config.toml
head_dim = 64
bias = "none"
qk_norm = false
inner_norm = false
moe_every = 2
shared_expert = false
residual_init = "scaled_by_depth"
nesterov = true
adamw_lr_other_params = 0.0024
lr_schedule = "cosine"
final_lr_fraction = 0.05
Rows from block 5 of a small image classifier, named by matrix and row number. Rows with one number within an expert belong to one neuron, the router's apart. Each number is 128 + 32 x the weight over its row's rms, rounded and kept within 0 to 255. All counts start at 0.
Before each expert's rows are labels from the 100 images, of 14976, where the router gives the expert most weight on average: "responds to" is what is common among them. Only what is clearly more common there than usual is listed. The data: retinal OCT scans (Kermany 2017). In brackets: how many of the 100.
# router: slot weights (model.blocks.5.mlp.router.weight, 16x160, trained with AdamW), inputs 108-159
# up: expert up (model.blocks.5.mlp.up, 16x32x160), inputs 108-159
# down: expert down (model.blocks.5.mlp.down, 16x160x32, transposed), outputs 108-159

# expert 7
responds to: finding: normal (95)
router.7 [107 122 107 109 103 104 117 103 125 173 197 158 104 115 129  75 192 133 135 136 184 186 117 140  89 117 150 133  64 137 109 155 157 126 153 186 145 135 161 165 131 167 164 152 177  76 117 148  69 152 162 148]
up.0 [107 145  71 132 117 180 104 116 184 145 143 132 132 133 180  91 123 118 135 167 191 191 173 134 117 182 108 115 111 125 149 155  70 138 164 179 131  75 119 120 148  96 165 119 190 108 157 157  78 142  98 110]
down.0 [ 96 150 104 139 113 121 153 155 112 121  90 132 113  77  70 157 163 110 151 145  16  99 109 121 186 135 135 103 174 142 135  96 134  76 114 110 135  82 141 100 140 102  96  69 107 112 164 128 179 180 135 124]
up.1 [107 150  98 137 150 145 184 132 175 132 108 105 115  91 196 141 176 148 116 129 154 103 200  73 142 140 139 106  63 101 170 127 151  18  60 131 119 153 110 173 143 102 183  73 108 143  97 150 148  88 141 121]
down.1 [175  89 100 116  93 112 150 134  93 101 124 214 168 114 108 132 105 128 149 143 136 156  78 125 141  66 161 150 172 132 114 142 139 147 114 113  90 146  98 154  66 142 108 108 113 121 114 132 103 186  95 113]
up.2 [ 86 115 137 144 118 114 110 100 110 187 164 108  79 133  69 106 165 124 117 150 152 156 140 134 154 154  80 113 145  78 154  84 145 134 135 171  99 120  72 109  82 106 140 141 114 120 137 147 169 166 135 119]
down.2 [113 175 150  99 149 140  76 126 142 168 112 145 102 132 171 138 159 150 131 163 109 173 161 165 189 164 150 135 122 139 113 113 102 122  57 145 139 113 166 123  82 118 114 111 111 120 112 109 101 120 149  97]
up.3 [121 108 134 167 128  99  94 141 158 172 151  56 114 131 152 118 159 131 124 113 134 115 172 155 136 108 194 120  45  75  67 128  86  98 132 110 185 137 139 125 137 135 159 100 103 143 193 122  93  66 142 152]
down.3 [128 222 157 167 151 189 127 152  85  89  93 203 107 124 160 177 106 156 101 114  94 151 111 116 184  84 113 145 174 109 170 164 139 131 148 129 114  94 102 104  87 142 139 121  97 140 112 113 147 131  99 103]
up.4 [ 51 144 176 114 165 141  98 137 136 112 110 131 148 105 113 108 137 190 146 141 111  96 192 164 121 178 103 207  96 108 140 107 106 135  69  97 179 125 107 114 176 156 182 140  89 133 183 158 113 111 173 115]
down.4 [ 70 128  82 129  64  76 181 127  81  95  99 141 152 166  87 179 122 128 121 214 129 184 129  88 169  86 145 117 176 122 188  96 103 134 127  97 144 118  92 157 162  99  98 119 127 127 104 138 120 141 105 133]
up.5 [ 96 111 136 108 103 134 137  77 194 156 102  97 101 130  65  78 128 128 146  96  88 183 136 193 123 147 172 149 121 140  79 105 115 213 168 117 117 130 161 181 113 157 136 112 115 175  71  71 142 100  74  99]
down.5 [154 154 122 134 165 165 129 113 112 147 157 154 144 139 126 137 102 129 121 123 155 108 117 167 126 152 138 166 101 140  95 133 172  93 100 114 158  69 103  99 145 111 139 113 107  86 173 145 132 134 161 167]

# expert 10
responds to: finding: choroidal neovascularization (90)
router.10 [ 98 156 129  96  98 125 112 158 107 130 115 164 142 139 151  88 130 162  73 115 156 118  71  85  72  82 105 154 150 133 165 154 198  81 103 159 131 110  86 136 199 113 168 126 100 126 118 116 153  92 113 111]
up.0 [156 103 154 162 116 160 172 136 109 132  97 157 128 138 162 170 119 152 132  81 118  54 115 172 100 139 121 121 132 140 152 120 124  86 160 151 136 118 107 117 150 144 122 139 172  83  78 118  98 134  96 138]
down.0 [113 155 172 143 120 198  87 116 113 104  73 174 161 118 149  94 141  87 128 137 109 149  93 160 180 106  87 162 106 146  73  83  98 153 141 103 115 181 143 102 105 129 110 121  90 160 130 125  99 160 123 169]
up.1 [162 129 188 130 160 107 188 135 151  94 141 112 153 104 100 168 129 134  94 146 144 117 116 156 126 158 143 119 109 136 151  97  71 160 103 150 132 175 188 137  38 163 118 192  88 126  89 144 100 131  83 126]
down.1 [156  97 122 124 105 142 104 125 181 146 171 152 114 132 129  72 138 189  76 154 126 117 151 131 115 127 178 138 126 158  76 122 173 144 137 109 131 105 127 133 166 202 111 138 102  96  55 157 142 159 131 162]
up.2 [130 192 134 128  91  98 157 134 169 134 134 146  87 158 146 102 131 140  75 148  56 149 148  97 108 116 146 168 121 182 168 133 171  88 136 111 125 120  92  97 134 102  71 164 166 104 150 139 141 110 150 109]
down.2 [119  90 143 101 125  98 115  67  92 137  45 127 142  95 125 135  88 133 167  96 151  80  82 117 115 105 121 105 155 106 153 143 136 164 159 162  87 104  76 175 144  55 145 106 105 209 147  77 163  76 114 163]
up.3 [ 79 160 149 121 104 139 133  95  87  91  99 114 126  94  75 140 123 119 144 118 138 117  96 145 179 128 157 101 150 131 105 124 138 104 143 165 125 114 173 174  93  82 116 116  79 151  70 141 162  80 101 143]
down.3 [134 110 146 108 103 103 156 110 159 116 149  93  56 121 116 110 128 120 137 133 124  91 116 179 156 141 172  35 114 147  92  99 144  94  72 146 112 185 107  78  99 203 184 103 180  74 141  80 175 138 181 132]
up.4 [ 84 155 118  87 139  98 189 114 154 148 135 111 128 103 142 116 124 118 145 136 152 129  74  98 162  47 110 139 149 107 114 189 131 164 136 173 120  91  76 189 126  72 157  87 150 138 149  36 119 161 109 130]
down.4 [ 39 131 109  90 140 111 110 163  70 160  94 118 141 155  96 169 186 138 134 119 157  87 149 155 167 136 104  92 160 173 168 140 164  66 161 111 141 128 145  99 128  93 116 171  80  60 163 156 134  94  90 138]
up.5 [110 128 104 120 127 143 165 157 168 144 137  96 142  80 135  82 102 202 116  77 147  97 123 143 118 136 183 100 158 136 117  54 107 176 163 114 108  93 114 172  98 132  95  86 118  94 101 103 140 162 175 106]
down.5 [137  56  92 116 152 160 134 159 113  72 127 173 112 108 140 122 149  63 149 115 129 106  91 166 123 150 150 175 100 115 130 187 125 131 146 114 134 172 169 141 173 107 102  64 144 136 117  88 167 123 112  90]

# expert 8
responds to: finding: drusen (30)
router.8 [112 119 143 127 108  62 131 164 163 139 159  99 124 146 145  88 127  96 168  80 164 115 148 140 174 165 148 124 108 105  85 109 121 184  71 137 154 172 137 103 107 186 164 124 129 117 128  74 116 105  85  94]
up.0 [169 147 181 197 156 107 163 139 116  98 157 117  51 135 111 124  76  66  75 115 163 188  74 167 149 136 145 123  66 124  69 151 144 144 121  85 102 137 136 128 168  73  97 105 101 126 123  87 145 125 150 190]
down.0 [135 178 166 113 137 115  84 156 121 165 124 123 132 169  73 127  53  99 118 136 119 110 160 124 118 139 193 171 109 156 133 174  99 101 170 155 152 144 118 118  58 100 149 123 139 114 121 120 136 146  78 108]
up.1 [107  81 191 106 215 123 134 137 184 191 107 134 109 155 150 121 135 165 192  86 139  97 156  88  95 150  84 140 102 117  94 146 113 164 141 173 120 140 131 132  96 131 171 167  82 158 190 107  99 140 147  94]
down.1 [159  86  97  71 148 128 141 118 108  64 141 105 129 114 114 153  88 139 135 121 124  75 100 148  71 144 151 154 124 164 113 153 140 111 187 125 175 126 157 213 173 139 117  97 132 100  76 147 129 126 143  88]
up.2 [138 140 120 116 150  90 134  71 185 160 151 161 124 141 158  92  91  69 122 145 107 169 117 114  71 118 126 107 150  89 176  82 179 184 109 106 116 103  82 176 123 102 110  56 169 106 166  85 153 194 108 154]
down.2 [169 154 178 141 125 134 121  94 182 146 158 118 157 162 124 174 132 121 118 156 113 133 140 116 159 146 100  96 150 132  77  86 151 159 123 115 150  69 177 145 109 134 150 125 129 110 148 111 137  81  75 139]
up.3 [157 154  65 156 144  95 100 150  97 102 130 135 167 114 111 140  86 140 144 174 100 146  45 147 102 175 115 135 153 111 143  60 119 156  75  85 210 145 123 129  85 147 140 148 125 144 151 131 146  69 160 188]
down.3 [114 125 113 111 157 207 108  80 123  88  87  71 168 159 161 124  75 127 168 134 137 101 148 120 168 123 114 149 196  86 155 163 160 100 107 133 115  98  96 136  88 130 121 117 131 170 112 145 143 100 143 159]
up.4 [145 121 132 169 150  72  85 126 159  48 202 150 154 140 158  76 140 149 130 156 167 120  84  92  75 120 154 125 140  98 179 130 168 102 157 113 132 119 123  98 114 122 146 210 108  90 127 162  77  44 142 147]
down.4 [113 106 146 108 130 140  92 151 158 122 145 111  97 116 159 135 108 138 149 107 127 120 174 111 123 115  90 106 112 172 168 132 104  80 127 142 155 171 168 133 100 170  90 112 149 136 133 137 158 147  98 153]
up.5 [ 60 137 138 112 147 119 178  84 128  72 110 130 139 154 161 137 135 132 120  55  65 123 143 146 116 181 108 146 145  86 152 111 138  95 157 140 203  96 108 140 125 107 147 146 117 126 138 169 172  44  89 121]
down.5 [104 144 135 136 150 100  90 126 108  89  97 131 100 113  71 116 150  99 192 148  71 110  95  83 174 126 112  66 218 136 105 182 176  78 168 152  85  85 171 132 134 112 173 169 136 110 146 165  92 153 146 120]

# expert 14
responds to: finding: normal (85)
router.14 [ 92 179  91 138  91 136 178 115  99 174 166 144 103 133 129 146 153 130 103  81 137 104 175 158 154 123 138 167  74 102 163 165 120  93 108 184 141 164 146 169 135 135 201 155 173 121 107 202  99 125  94 109]
up.0 [113 133 147 132 155 133  62 203 187 172 132 120 138 132 138 147 111 102 159 110 171 102 110 171 186 139 116 102 135 105 145 161 102 141 130  71 128 112  88  75 165  64 108 133 124 134 161 126  96 107 115  61]
down.0 [123  89 133 138 147 152 163  55 158  98 145 119 144 120 103 131  94 151  94 155 170 145  81 103  64  71 133 132 142 159 156 151  76 110 119  51 137 122 102 188 129 116 116 137 152 177 117 136 130 135 145 156]
up.1 [ 47 165 168 156 136  89 169 168 142 128 164 121 157 172 125  91 154 143 107  77 191 102 124 100 115 119 119  78 104 135 168 161 183 107 112 139 161 151 165 125 121  90 112 204 100  68 165 145 113  86 149 116]
down.1 [202 133 131  85  85 149  65 111 134  79 113 148 113  98 139  98 117 119 166 108 146 191 106 114  85  98 143 151 166 109 114 118  77 163 142 107  91 121 115 147 138 132 106  61 167 153 121  76 116 133 144 190]
up.2 [117 156 148 133 140 158 106 128 127 103 111 172 154   0 110 131 158 151  89 140 129 100 100  84  74 123 103 121  35 168 177 171 149 135  76 175  81 135 129 155  81 123  73 122 155 168  50 134 111 142 177 119]
down.2 [122 103 113 121 151 143 180 157 122 135 124  52 125 132 114 129 153 137 156  92 135  89 150 135 198  62 105 107 143  66 129 107  72 112 107 104 113 133 115 119 111 159 150 111 113 118 135  64 181 115 146 178]
up.3 [129  97  90 144  99 159 114 117 200  61 160 138 150  84 146  68 157 145 123 142 144 183  95 101  60  95 201 169  69 129  73 184 136 121 100 118 142 103 120 135 156 135 141 122 139 174 106 178 121 120 131 108]
down.3 [126 177 130 128 160 127 152 165 139  82  96 116 100 136 136 141  81 126 167 130 121 112 122 124 209  98 186  84 154 114 217 149 113 151 131 130 142  89  55 198 125 126 134  98  86 115 103  95 172 106  50 130]
up.4 [158 128 132  97 159 197 150  97 140 107 126 108 127 105 109 109 100 127 127  78  82  95  86 167 128 158 145 208 140 179 101 111 179 109 142 129 103 136 133 152 113 142 108 140  95 107  75 145  88 186 154 140]
down.4 [ 68 130 196  83  97 159 133 186  90 132 194 173 160 107 135 151 138  95 143 164 199 164 172 123 102 148  84 156  95 131 100 123  82 146 101 118 122 158 158 136 126 136 151 156 156  97 153 112 153 156  94  85]
up.5 [120 202 118 143 139 159 145 114 126 135 110 141 181  87  84 163  55  79  81  86 118 117 104 194 130 156 111 135 119 200 122 165 123 134 143 146 141 140 136 143 120  72 100 115 140  92  90 103 128 167 177 160]
down.5 [100 103 154  83 211 180 168  95  64  87 101 185 122 140  91 103 166 116 177 153 178 113 126 181 179 103  87 129 132  99 128 157 175 108 122 154 135 116 127 138 122 150 141 119 129 137 118  90 142 165 198 154]