config.toml
horizontal_flip = true
targets = ["finding"]
arch = "swin"
slots_per_expert = 1
residual_init = "scaled_by_depth"
optimizer = "muon"
epochs = 41.6
lr_schedule = "cosine"
Rows from block 3 of a small image classifier, named by matrix and row number. Rows with one number within an expert belong to one neuron, the router's apart. Each number is 200 + 30 x the weight over its row's rms, rounded and kept within 0 to 999. All counts start at 0.
Before each expert's rows are labels from the 100 images, of 14976, where the router gives the expert most weight on average: "responds to" is what is common among them. Only what is clearly more common there than usual is listed. The data: retinal OCT scans (Kermany 2017).
# router: slot weights (model.blocks.3.mlp.router.weight, 16x80, trained with AdamW), inputs 0-79
# up: expert up (model.blocks.3.mlp.up, 16x16x80), inputs 0-79
# down: expert down (model.blocks.3.mlp.down, 16x80x16, transposed), outputs 0-79

# expert 7
responds to: finding: diabetic macular edema
router.7,228,189,185,221,204,233,210,157,226,219,216,191,186,197,174,175,211,203,224,232,232,124,211,182,192,242,253,256,207,210,165,198,232,229,214,182,142,277,183,248,179,219,221,171,185,127,175,151,201,201,163,167,198,192,180,216,182,221,200,256,170,171,221,190,239,174,200,164,167,230,193,183,208,235,209,234,247,222,173,179
up.2,185,211,198,199,170,203,198,213,213,172,219,224,185,179,239,196,143,170,193,216,196,212,237,183,156,191,167,166,219,205,229,213,215,218,228,247,189,209,210,227,182,202,251,208,186,211,170,275,289,224,180,172,238,187,182,188,196,193,209,223,179,204,144,199,162,202,205,236,274,201,123,208,176,264,192,234,173,252,204,180
down.2,213,186,230,216,191,176,145,213,174,189,201,179,215,171,195,229,194,216,237,207,220,224,198,236,273,163,165,225,145,217,244,190,136,232,205,152,255,201,214,223,155,193,260,179,210,174,196,194,221,172,192,177,173,203,159,148,245,224,190,190,174,234,241,168,222,150,268,202,206,161,163,176,210,214,195,221,167,213,196,205
up.3,190,229,177,200,185,163,192,206,254,197,147,212,198,198,197,172,180,168,217,172,215,220,132,220,170,241,261,190,245,213,180,224,237,190,193,209,197,186,180,224,271,148,205,203,163,237,236,179,222,158,166,170,192,145,192,259,180,193,188,143,204,160,223,166,178,210,210,214,212,191,263,157,231,227,169,206,177,170,204,218
down.3,179,182,187,190,208,232,255,177,205,110,244,164,213,197,199,185,193,186,150,263,231,194,185,141,228,227,155,228,200,174,151,170,169,217,200,253,215,185,232,211,187,154,166,129,191,220,207,171,170,174,186,189,226,195,250,189,193,183,189,252,186,263,223,180,247,198,205,196,197,204,204,215,166,217,183,228,196,208,176,185
up.4,185,204,277,198,247,237,172,196,175,179,179,193,273,209,210,206,182,204,174,151,200,186,196,166,206,176,205,162,185,206,208,184,175,188,229,162,233,220,258,131,217,191,208,250,221,203,177,228,186,237,240,214,161,186,235,146,203,174,145,204,160,250,228,181,209,204,168,176,198,187,245,224,216,193,249,189,194,243,164,172
down.4,226,199,169,219,179,157,206,216,242,209,219,204,129,224,157,243,218,217,200,229,171,203,195,209,206,264,191,274,187,211,171,155,260,227,179,224,164,208,178,299,198,206,173,156,182,224,180,189,179,189,136,195,253,214,198,254,212,229,219,224,204,162,185,197,199,175,201,224,188,202,199,196,197,198,167,226,244,186,198,188
up.5,169,165,157,171,209,254,230,226,175,193,250,227,243,172,207,173,121,226,177,231,197,177,150,185,181,207,197,202,197,190,228,212,234,220,220,239,185,185,219,184,196,185,139,255,237,201,150,216,208,222,223,241,204,240,192,214,228,223,223,176,246,158,219,258,193,209,208,176,191,242,164,171,159,203,198,175,179,205,137,190
down.5,244,229,266,196,223,135,160,185,215,176,188,183,193,231,175,214,252,206,209,212,209,178,221,258,243,197,188,194,192,187,204,202,156,140,196,221,221,206,217,228,190,209,213,181,167,170,211,166,235,142,228,165,189,196,213,232,141,185,169,206,168,241,211,164,211,216,196,211,199,166,261,174,256,174,180,262,209,160,230,227
up.6,168,201,197,136,189,192,195,211,164,233,167,220,208,181,184,221,161,191,216,231,203,224,210,218,205,197,193,191,157,238,215,188,239,222,203,261,194,205,243,197,169,215,183,176,184,199,236,181,236,271,239,221,207,177,151,269,206,215,178,154,283,191,205,228,166,178,140,167,214,246,201,215,138,184,206,185,226,219,221,175
down.6,192,229,204,156,186,193,214,206,227,168,219,195,188,225,146,172,191,144,195,218,240,233,187,177,258,245,196,250,210,229,185,205,200,165,183,200,239,185,227,220,203,189,192,219,223,185,213,164,177,98,171,165,178,184,253,178,236,203,221,188,172,186,215,244,223,172,217,204,185,271,226,219,237,134,226,215,237,227,206,195

# expert 9
responds to: finding: normal
router.9,228,166,213,212,209,212,173,190,258,173,213,160,173,244,141,182,201,244,205,240,235,173,182,170,186,224,204,216,167,201,162,181,253,216,243,183,161,222,250,229,165,244,158,225,159,168,143,251,171,163,202,177,194,235,239,193,170,221,176,250,181,210,211,206,250,221,177,215,214,199,224,227,218,168,147,200,224,198,205,221
up.2,159,206,257,188,256,168,160,199,216,187,175,239,265,234,200,245,199,242,204,170,172,190,208,179,215,182,193,173,167,163,211,220,184,186,210,200,186,188,257,150,208,180,194,197,218,166,143,221,207,275,198,258,248,234,194,190,214,214,172,192,253,249,175,212,193,225,184,210,166,170,153,185,176,219,146,190,182,182,185,193
down.2,269,203,154,221,186,195,223,176,186,202,214,177,161,195,198,160,210,158,189,220,247,186,204,155,167,209,179,174,197,203,170,216,197,245,201,190,217,170,170,248,203,200,215,177,187,256,255,171,203,139,196,145,139,152,192,205,211,219,236,192,173,176,283,204,184,168,226,193,201,257,229,217,194,235,251,195,216,180,229,205
up.3,199,244,174,246,206,231,240,180,275,180,138,247,147,238,173,198,196,124,251,214,165,229,209,214,200,194,194,177,256,208,198,213,182,213,223,261,152,183,215,191,194,228,235,156,221,193,190,153,179,196,180,195,196,219,208,175,232,200,179,162,190,204,119,218,178,216,205,206,150,203,186,196,230,192,181,183,221,219,192,206
down.3,229,186,239,216,202,209,192,189,191,197,146,182,145,135,209,192,223,151,239,163,210,200,200,216,185,181,165,191,174,189,163,207,221,218,219,245,179,189,145,236,180,190,186,183,177,202,225,206,259,254,177,274,171,191,209,207,189,165,154,223,210,187,249,179,188,190,158,228,183,194,161,186,223,198,155,245,201,272,246,222
up.4,238,221,197,193,209,147,210,202,209,194,170,218,226,197,220,223,168,193,191,236,206,214,231,204,228,195,187,232,185,239,270,185,194,228,136,178,212,227,116,207,182,228,170,211,220,230,188,156,223,267,196,208,182,205,206,170,258,201,191,196,180,175,163,225,189,182,154,184,194,192,189,202,271,206,186,108,169,172,183,231
down.4,234,160,225,221,224,200,201,198,243,159,190,175,210,260,248,218,165,272,210,173,196,211,217,135,204,182,210,146,181,190,152,237,176,159,213,217,187,197,206,239,156,165,206,183,246,214,221,158,235,221,204,224,220,172,187,183,249,215,216,179,213,204,180,167,160,191,206,199,187,270,228,175,193,244,228,239,191,152,174,226
up.5,187,194,214,171,234,189,195,264,170,213,162,178,284,213,191,203,188,189,159,146,192,176,181,184,193,196,193,156,185,169,224,187,213,193,230,170,227,197,205,176,229,175,198,260,204,227,211,230,156,232,268,191,144,177,218,186,209,218,170,172,197,222,233,206,202,176,222,212,178,236,216,158,225,183,282,183,216,239,141,168
down.5,238,206,163,236,178,210,216,180,198,194,225,203,95,203,215,168,199,168,226,227,212,194,172,208,220,187,215,250,223,245,161,193,190,209,197,226,183,230,168,255,181,219,184,145,186,211,215,170,219,147,141,189,243,229,233,223,190,215,233,215,168,175,187,221,196,201,178,212,217,184,202,239,164,198,148,243,190,159,240,262
up.6,215,196,209,181,214,208,212,184,206,228,257,225,199,191,236,183,201,169,166,195,215,167,175,122,163,237,180,146,200,189,204,192,187,168,185,223,227,196,172,207,198,171,235,247,258,212,250,179,201,210,233,210,176,178,216,230,218,143,225,197,198,156,217,203,191,181,207,207,178,250,186,218,146,181,309,224,193,211,140,202
down.6,208,164,195,224,241,198,204,222,194,190,174,233,212,218,203,239,225,163,177,215,237,150,180,137,202,276,185,172,195,275,227,217,188,194,189,147,221,179,210,177,204,181,173,248,250,238,218,204,206,260,202,203,211,189,243,214,194,162,220,152,199,221,155,186,208,175,177,245,196,184,159,237,142,198,200,171,232,171,164,218

# expert 10
responds to: finding: diabetic macular edema
router.10,184,225,226,179,240,165,126,196,227,185,156,186,203,232,137,234,221,239,187,148,157,170,204,217,223,213,191,240,204,195,191,216,222,169,154,127,157,258,228,224,185,221,191,207,174,163,167,190,216,204,213,184,213,190,204,223,182,262,171,231,197,238,205,196,228,196,150,225,142,186,219,173,228,195,205,208,218,182,149,224
up.2,219,162,200,184,233,204,215,230,231,150,237,183,202,232,181,140,201,216,226,193,249,174,154,185,210,213,242,170,218,123,174,227,228,238,215,189,144,214,203,154,200,174,170,202,188,171,157,194,179,174,258,196,157,202,222,193,273,203,211,226,223,203,217,202,216,186,287,216,242,210,187,208,177,181,173,210,221,179,212,164
down.2,150,212,216,194,191,208,160,206,174,214,176,251,181,187,191,279,191,190,167,165,151,188,227,186,152,197,182,248,202,264,227,160,192,173,181,163,243,258,227,243,218,254,224,194,220,220,204,232,198,249,184,232,186,195,200,225,157,224,196,187,175,191,164,225,190,189,160,219,136,218,228,158,230,219,240,205,185,214,174,218
up.3,213,187,189,217,194,177,189,177,176,184,201,177,122,218,222,228,243,193,194,202,205,222,236,218,168,251,195,260,227,251,222,236,227,198,183,211,146,210,158,225,222,249,198,178,158,228,142,206,196,127,199,217,197,199,180,197,200,242,196,247,201,109,213,239,181,176,163,201,209,233,219,165,189,191,211,157,214,166,208,190
down.3,239,159,195,206,226,215,210,215,244,210,181,191,185,236,207,208,241,225,223,218,215,159,187,205,257,184,181,185,171,176,205,170,186,199,224,119,228,194,230,204,175,181,197,151,182,150,223,146,195,218,212,161,223,160,248,219,156,157,201,220,202,262,206,194,170,225,173,216,201,157,203,255,210,171,207,257,251,197,182,259
up.4,228,242,166,175,137,200,199,229,180,207,187,248,131,190,235,198,164,167,211,201,210,246,199,197,145,206,181,197,190,196,209,181,204,154,215,251,216,167,214,209,229,218,186,159,188,207,231,174,197,185,228,177,193,215,209,274,178,208,241,225,237,228,117,210,202,223,165,156,218,199,122,180,247,216,200,219,182,201,182,191
down.4,197,235,152,229,127,217,230,228,214,203,136,211,203,196,197,227,172,186,196,194,198,172,233,222,192,178,228,192,211,239,258,172,212,265,177,160,202,210,184,247,235,214,222,196,227,140,211,218,192,187,255,198,203,228,191,160,240,216,198,178,233,276,243,186,184,251,246,200,143,196,207,198,160,207,183,217,182,190,204,233
up.5,237,222,219,148,207,193,189,250,145,195,243,216,201,226,219,149,186,215,165,184,188,196,155,262,205,176,179,212,202,184,194,167,205,210,233,250,208,212,193,152,177,179,187,211,171,237,193,169,247,165,267,216,124,195,230,200,216,208,204,219,241,136,232,216,188,173,203,242,158,215,225,190,201,186,222,215,159,201,139,208
down.5,179,203,192,214,170,184,163,275,192,220,198,178,198,212,181,233,196,191,252,160,214,252,244,149,154,169,224,227,159,214,229,211,220,246,186,193,215,179,224,173,201,234,220,134,188,173,141,222,162,222,164,189,233,221,166,176,174,198,193,209,167,233,199,178,235,235,203,162,261,235,207,247,210,185,181,194,196,246,243,196
up.6,225,223,186,203,174,210,251,207,247,207,248,216,207,176,204,177,199,216,227,219,177,177,190,212,163,161,227,136,214,167,218,178,177,189,240,235,246,168,217,201,165,212,161,177,202,176,219,235,242,200,235,208,172,225,116,197,210,149,196,182,228,251,256,159,211,214,166,145,147,175,212,230,244,206,196,206,169,189,231,178
down.6,136,170,193,155,237,235,185,195,193,189,211,193,134,226,221,203,186,183,174,190,173,274,231,166,206,297,184,182,204,212,197,232,243,187,173,175,163,146,210,200,186,218,230,261,204,230,173,202,201,240,163,211,210,150,215,204,216,200,174,200,183,199,157,229,167,199,175,202,220,162,202,196,158,176,141,188,195,206,163,203

# expert 2
responds to: finding: diabetic macular edema
router.2,213,167,182,259,183,250,176,189,120,248,184,204,227,183,188,220,210,190,191,267,246,170,218,201,178,228,163,221,210,219,181,167,231,184,234,193,168,204,151,214,186,191,226,216,231,207,203,225,184,269,195,190,231,162,204,170,185,170,219,185,183,147,223,153,164,179,245,217,185,239,228,169,160,237,232,191,211,213,160,162
up.2,269,217,131,188,215,194,174,164,185,174,167,222,179,141,226,268,147,206,260,234,210,166,175,240,265,213,215,223,211,215,183,205,195,189,215,234,166,211,198,184,187,232,210,258,173,250,203,185,238,179,234,194,174,190,190,199,167,169,193,212,181,243,211,187,169,194,191,178,181,194,193,232,257,231,215,200,145,172,189,200
down.2,143,170,182,163,198,257,213,199,169,180,246,194,223,195,216,217,227,191,174,177,197,185,270,221,195,201,183,231,222,205,206,159,284,187,165,176,238,262,159,231,214,189,162,166,220,268,225,226,168,199,161,196,182,196,163,221,232,211,193,216,217,148,212,230,202,153,214,206,200,218,213,187,242,166,182,224,234,249,183,211
up.3,194,150,214,200,208,248,184,214,169,217,189,152,270,213,181,222,183,277,170,215,213,155,196,185,213,203,180,211,171,206,159,182,210,195,255,182,173,264,199,202,185,227,191,249,204,171,148,235,176,249,173,206,204,216,232,157,176,220,154,187,204,147,245,187,190,189,236,202,181,245,221,173,200,196,219,178,244,198,137,192
down.3,242,195,202,188,226,193,206,252,221,191,215,147,150,224,170,143,187,189,193,152,191,223,192,109,219,199,179,173,166,174,175,195,204,249,198,183,189,172,226,153,210,193,197,217,199,259,238,216,160,177,224,171,189,223,249,223,230,186,215,172,132,193,192,190,210,171,201,242,221,226,231,242,221,155,220,183,253,230,223,196
up.4,191,176,136,144,165,257,227,223,226,162,142,164,158,190,232,209,203,197,231,248,227,225,145,172,196,142,236,146,212,196,207,243,221,196,242,212,151,223,203,224,238,219,204,217,221,189,205,216,202,161,223,224,202,198,229,190,197,193,249,205,183,182,129,192,192,226,192,211,182,151,192,180,176,252,186,203,178,203,175,235
down.4,146,166,152,226,202,260,187,201,188,191,238,167,197,193,178,196,185,194,159,184,177,149,268,184,209,204,230,238,191,172,231,184,163,156,233,137,209,143,169,161,144,172,211,186,213,187,203,219,222,237,189,148,197,179,160,174,221,175,188,213,255,208,226,204,173,180,190,213,215,251,208,241,198,245,205,176,150,190,191,207
up.5,168,182,190,239,202,185,199,194,188,244,178,275,154,218,196,208,224,200,190,203,184,192,192,191,205,236,219,253,233,192,207,184,230,213,133,136,178,229,171,185,169,201,237,207,235,217,217,198,261,171,197,204,239,176,185,181,188,156,209,190,190,164,159,185,240,184,132,259,171,169,197,210,198,245,186,280,188,208,235,192
down.5,215,189,203,149,195,192,217,201,204,205,200,105,199,154,178,149,281,220,185,217,225,204,181,197,214,179,190,206,176,155,204,231,222,211,254,236,235,144,176,204,225,171,166,213,193,202,228,245,198,234,222,182,180,204,192,175,218,173,240,184,262,232,200,217,116,210,185,179,193,198,200,247,222,196,172,215,197,156,161,211
up.6,212,196,208,210,205,196,184,311,187,177,205,194,234,196,225,188,192,117,205,154,197,220,183,189,176,196,195,213,215,179,231,225,209,256,207,209,167,166,170,198,219,182,194,187,217,201,213,205,167,202,208,284,137,192,165,163,205,205,192,230,260,193,165,243,184,152,166,212,169,245,233,162,194,169,215,197,208,187,162,226
down.6,168,192,219,184,159,224,216,145,197,192,204,235,213,191,198,169,244,172,175,209,242,122,180,191,162,157,188,198,205,218,234,211,137,236,183,177,227,202,188,203,233,197,186,221,186,171,233,167,168,171,180,180,172,220,210,244,221,184,252,157,152,205,204,194,154,212,253,221,180,239,170,213,154,281,226,181,218,192,218,166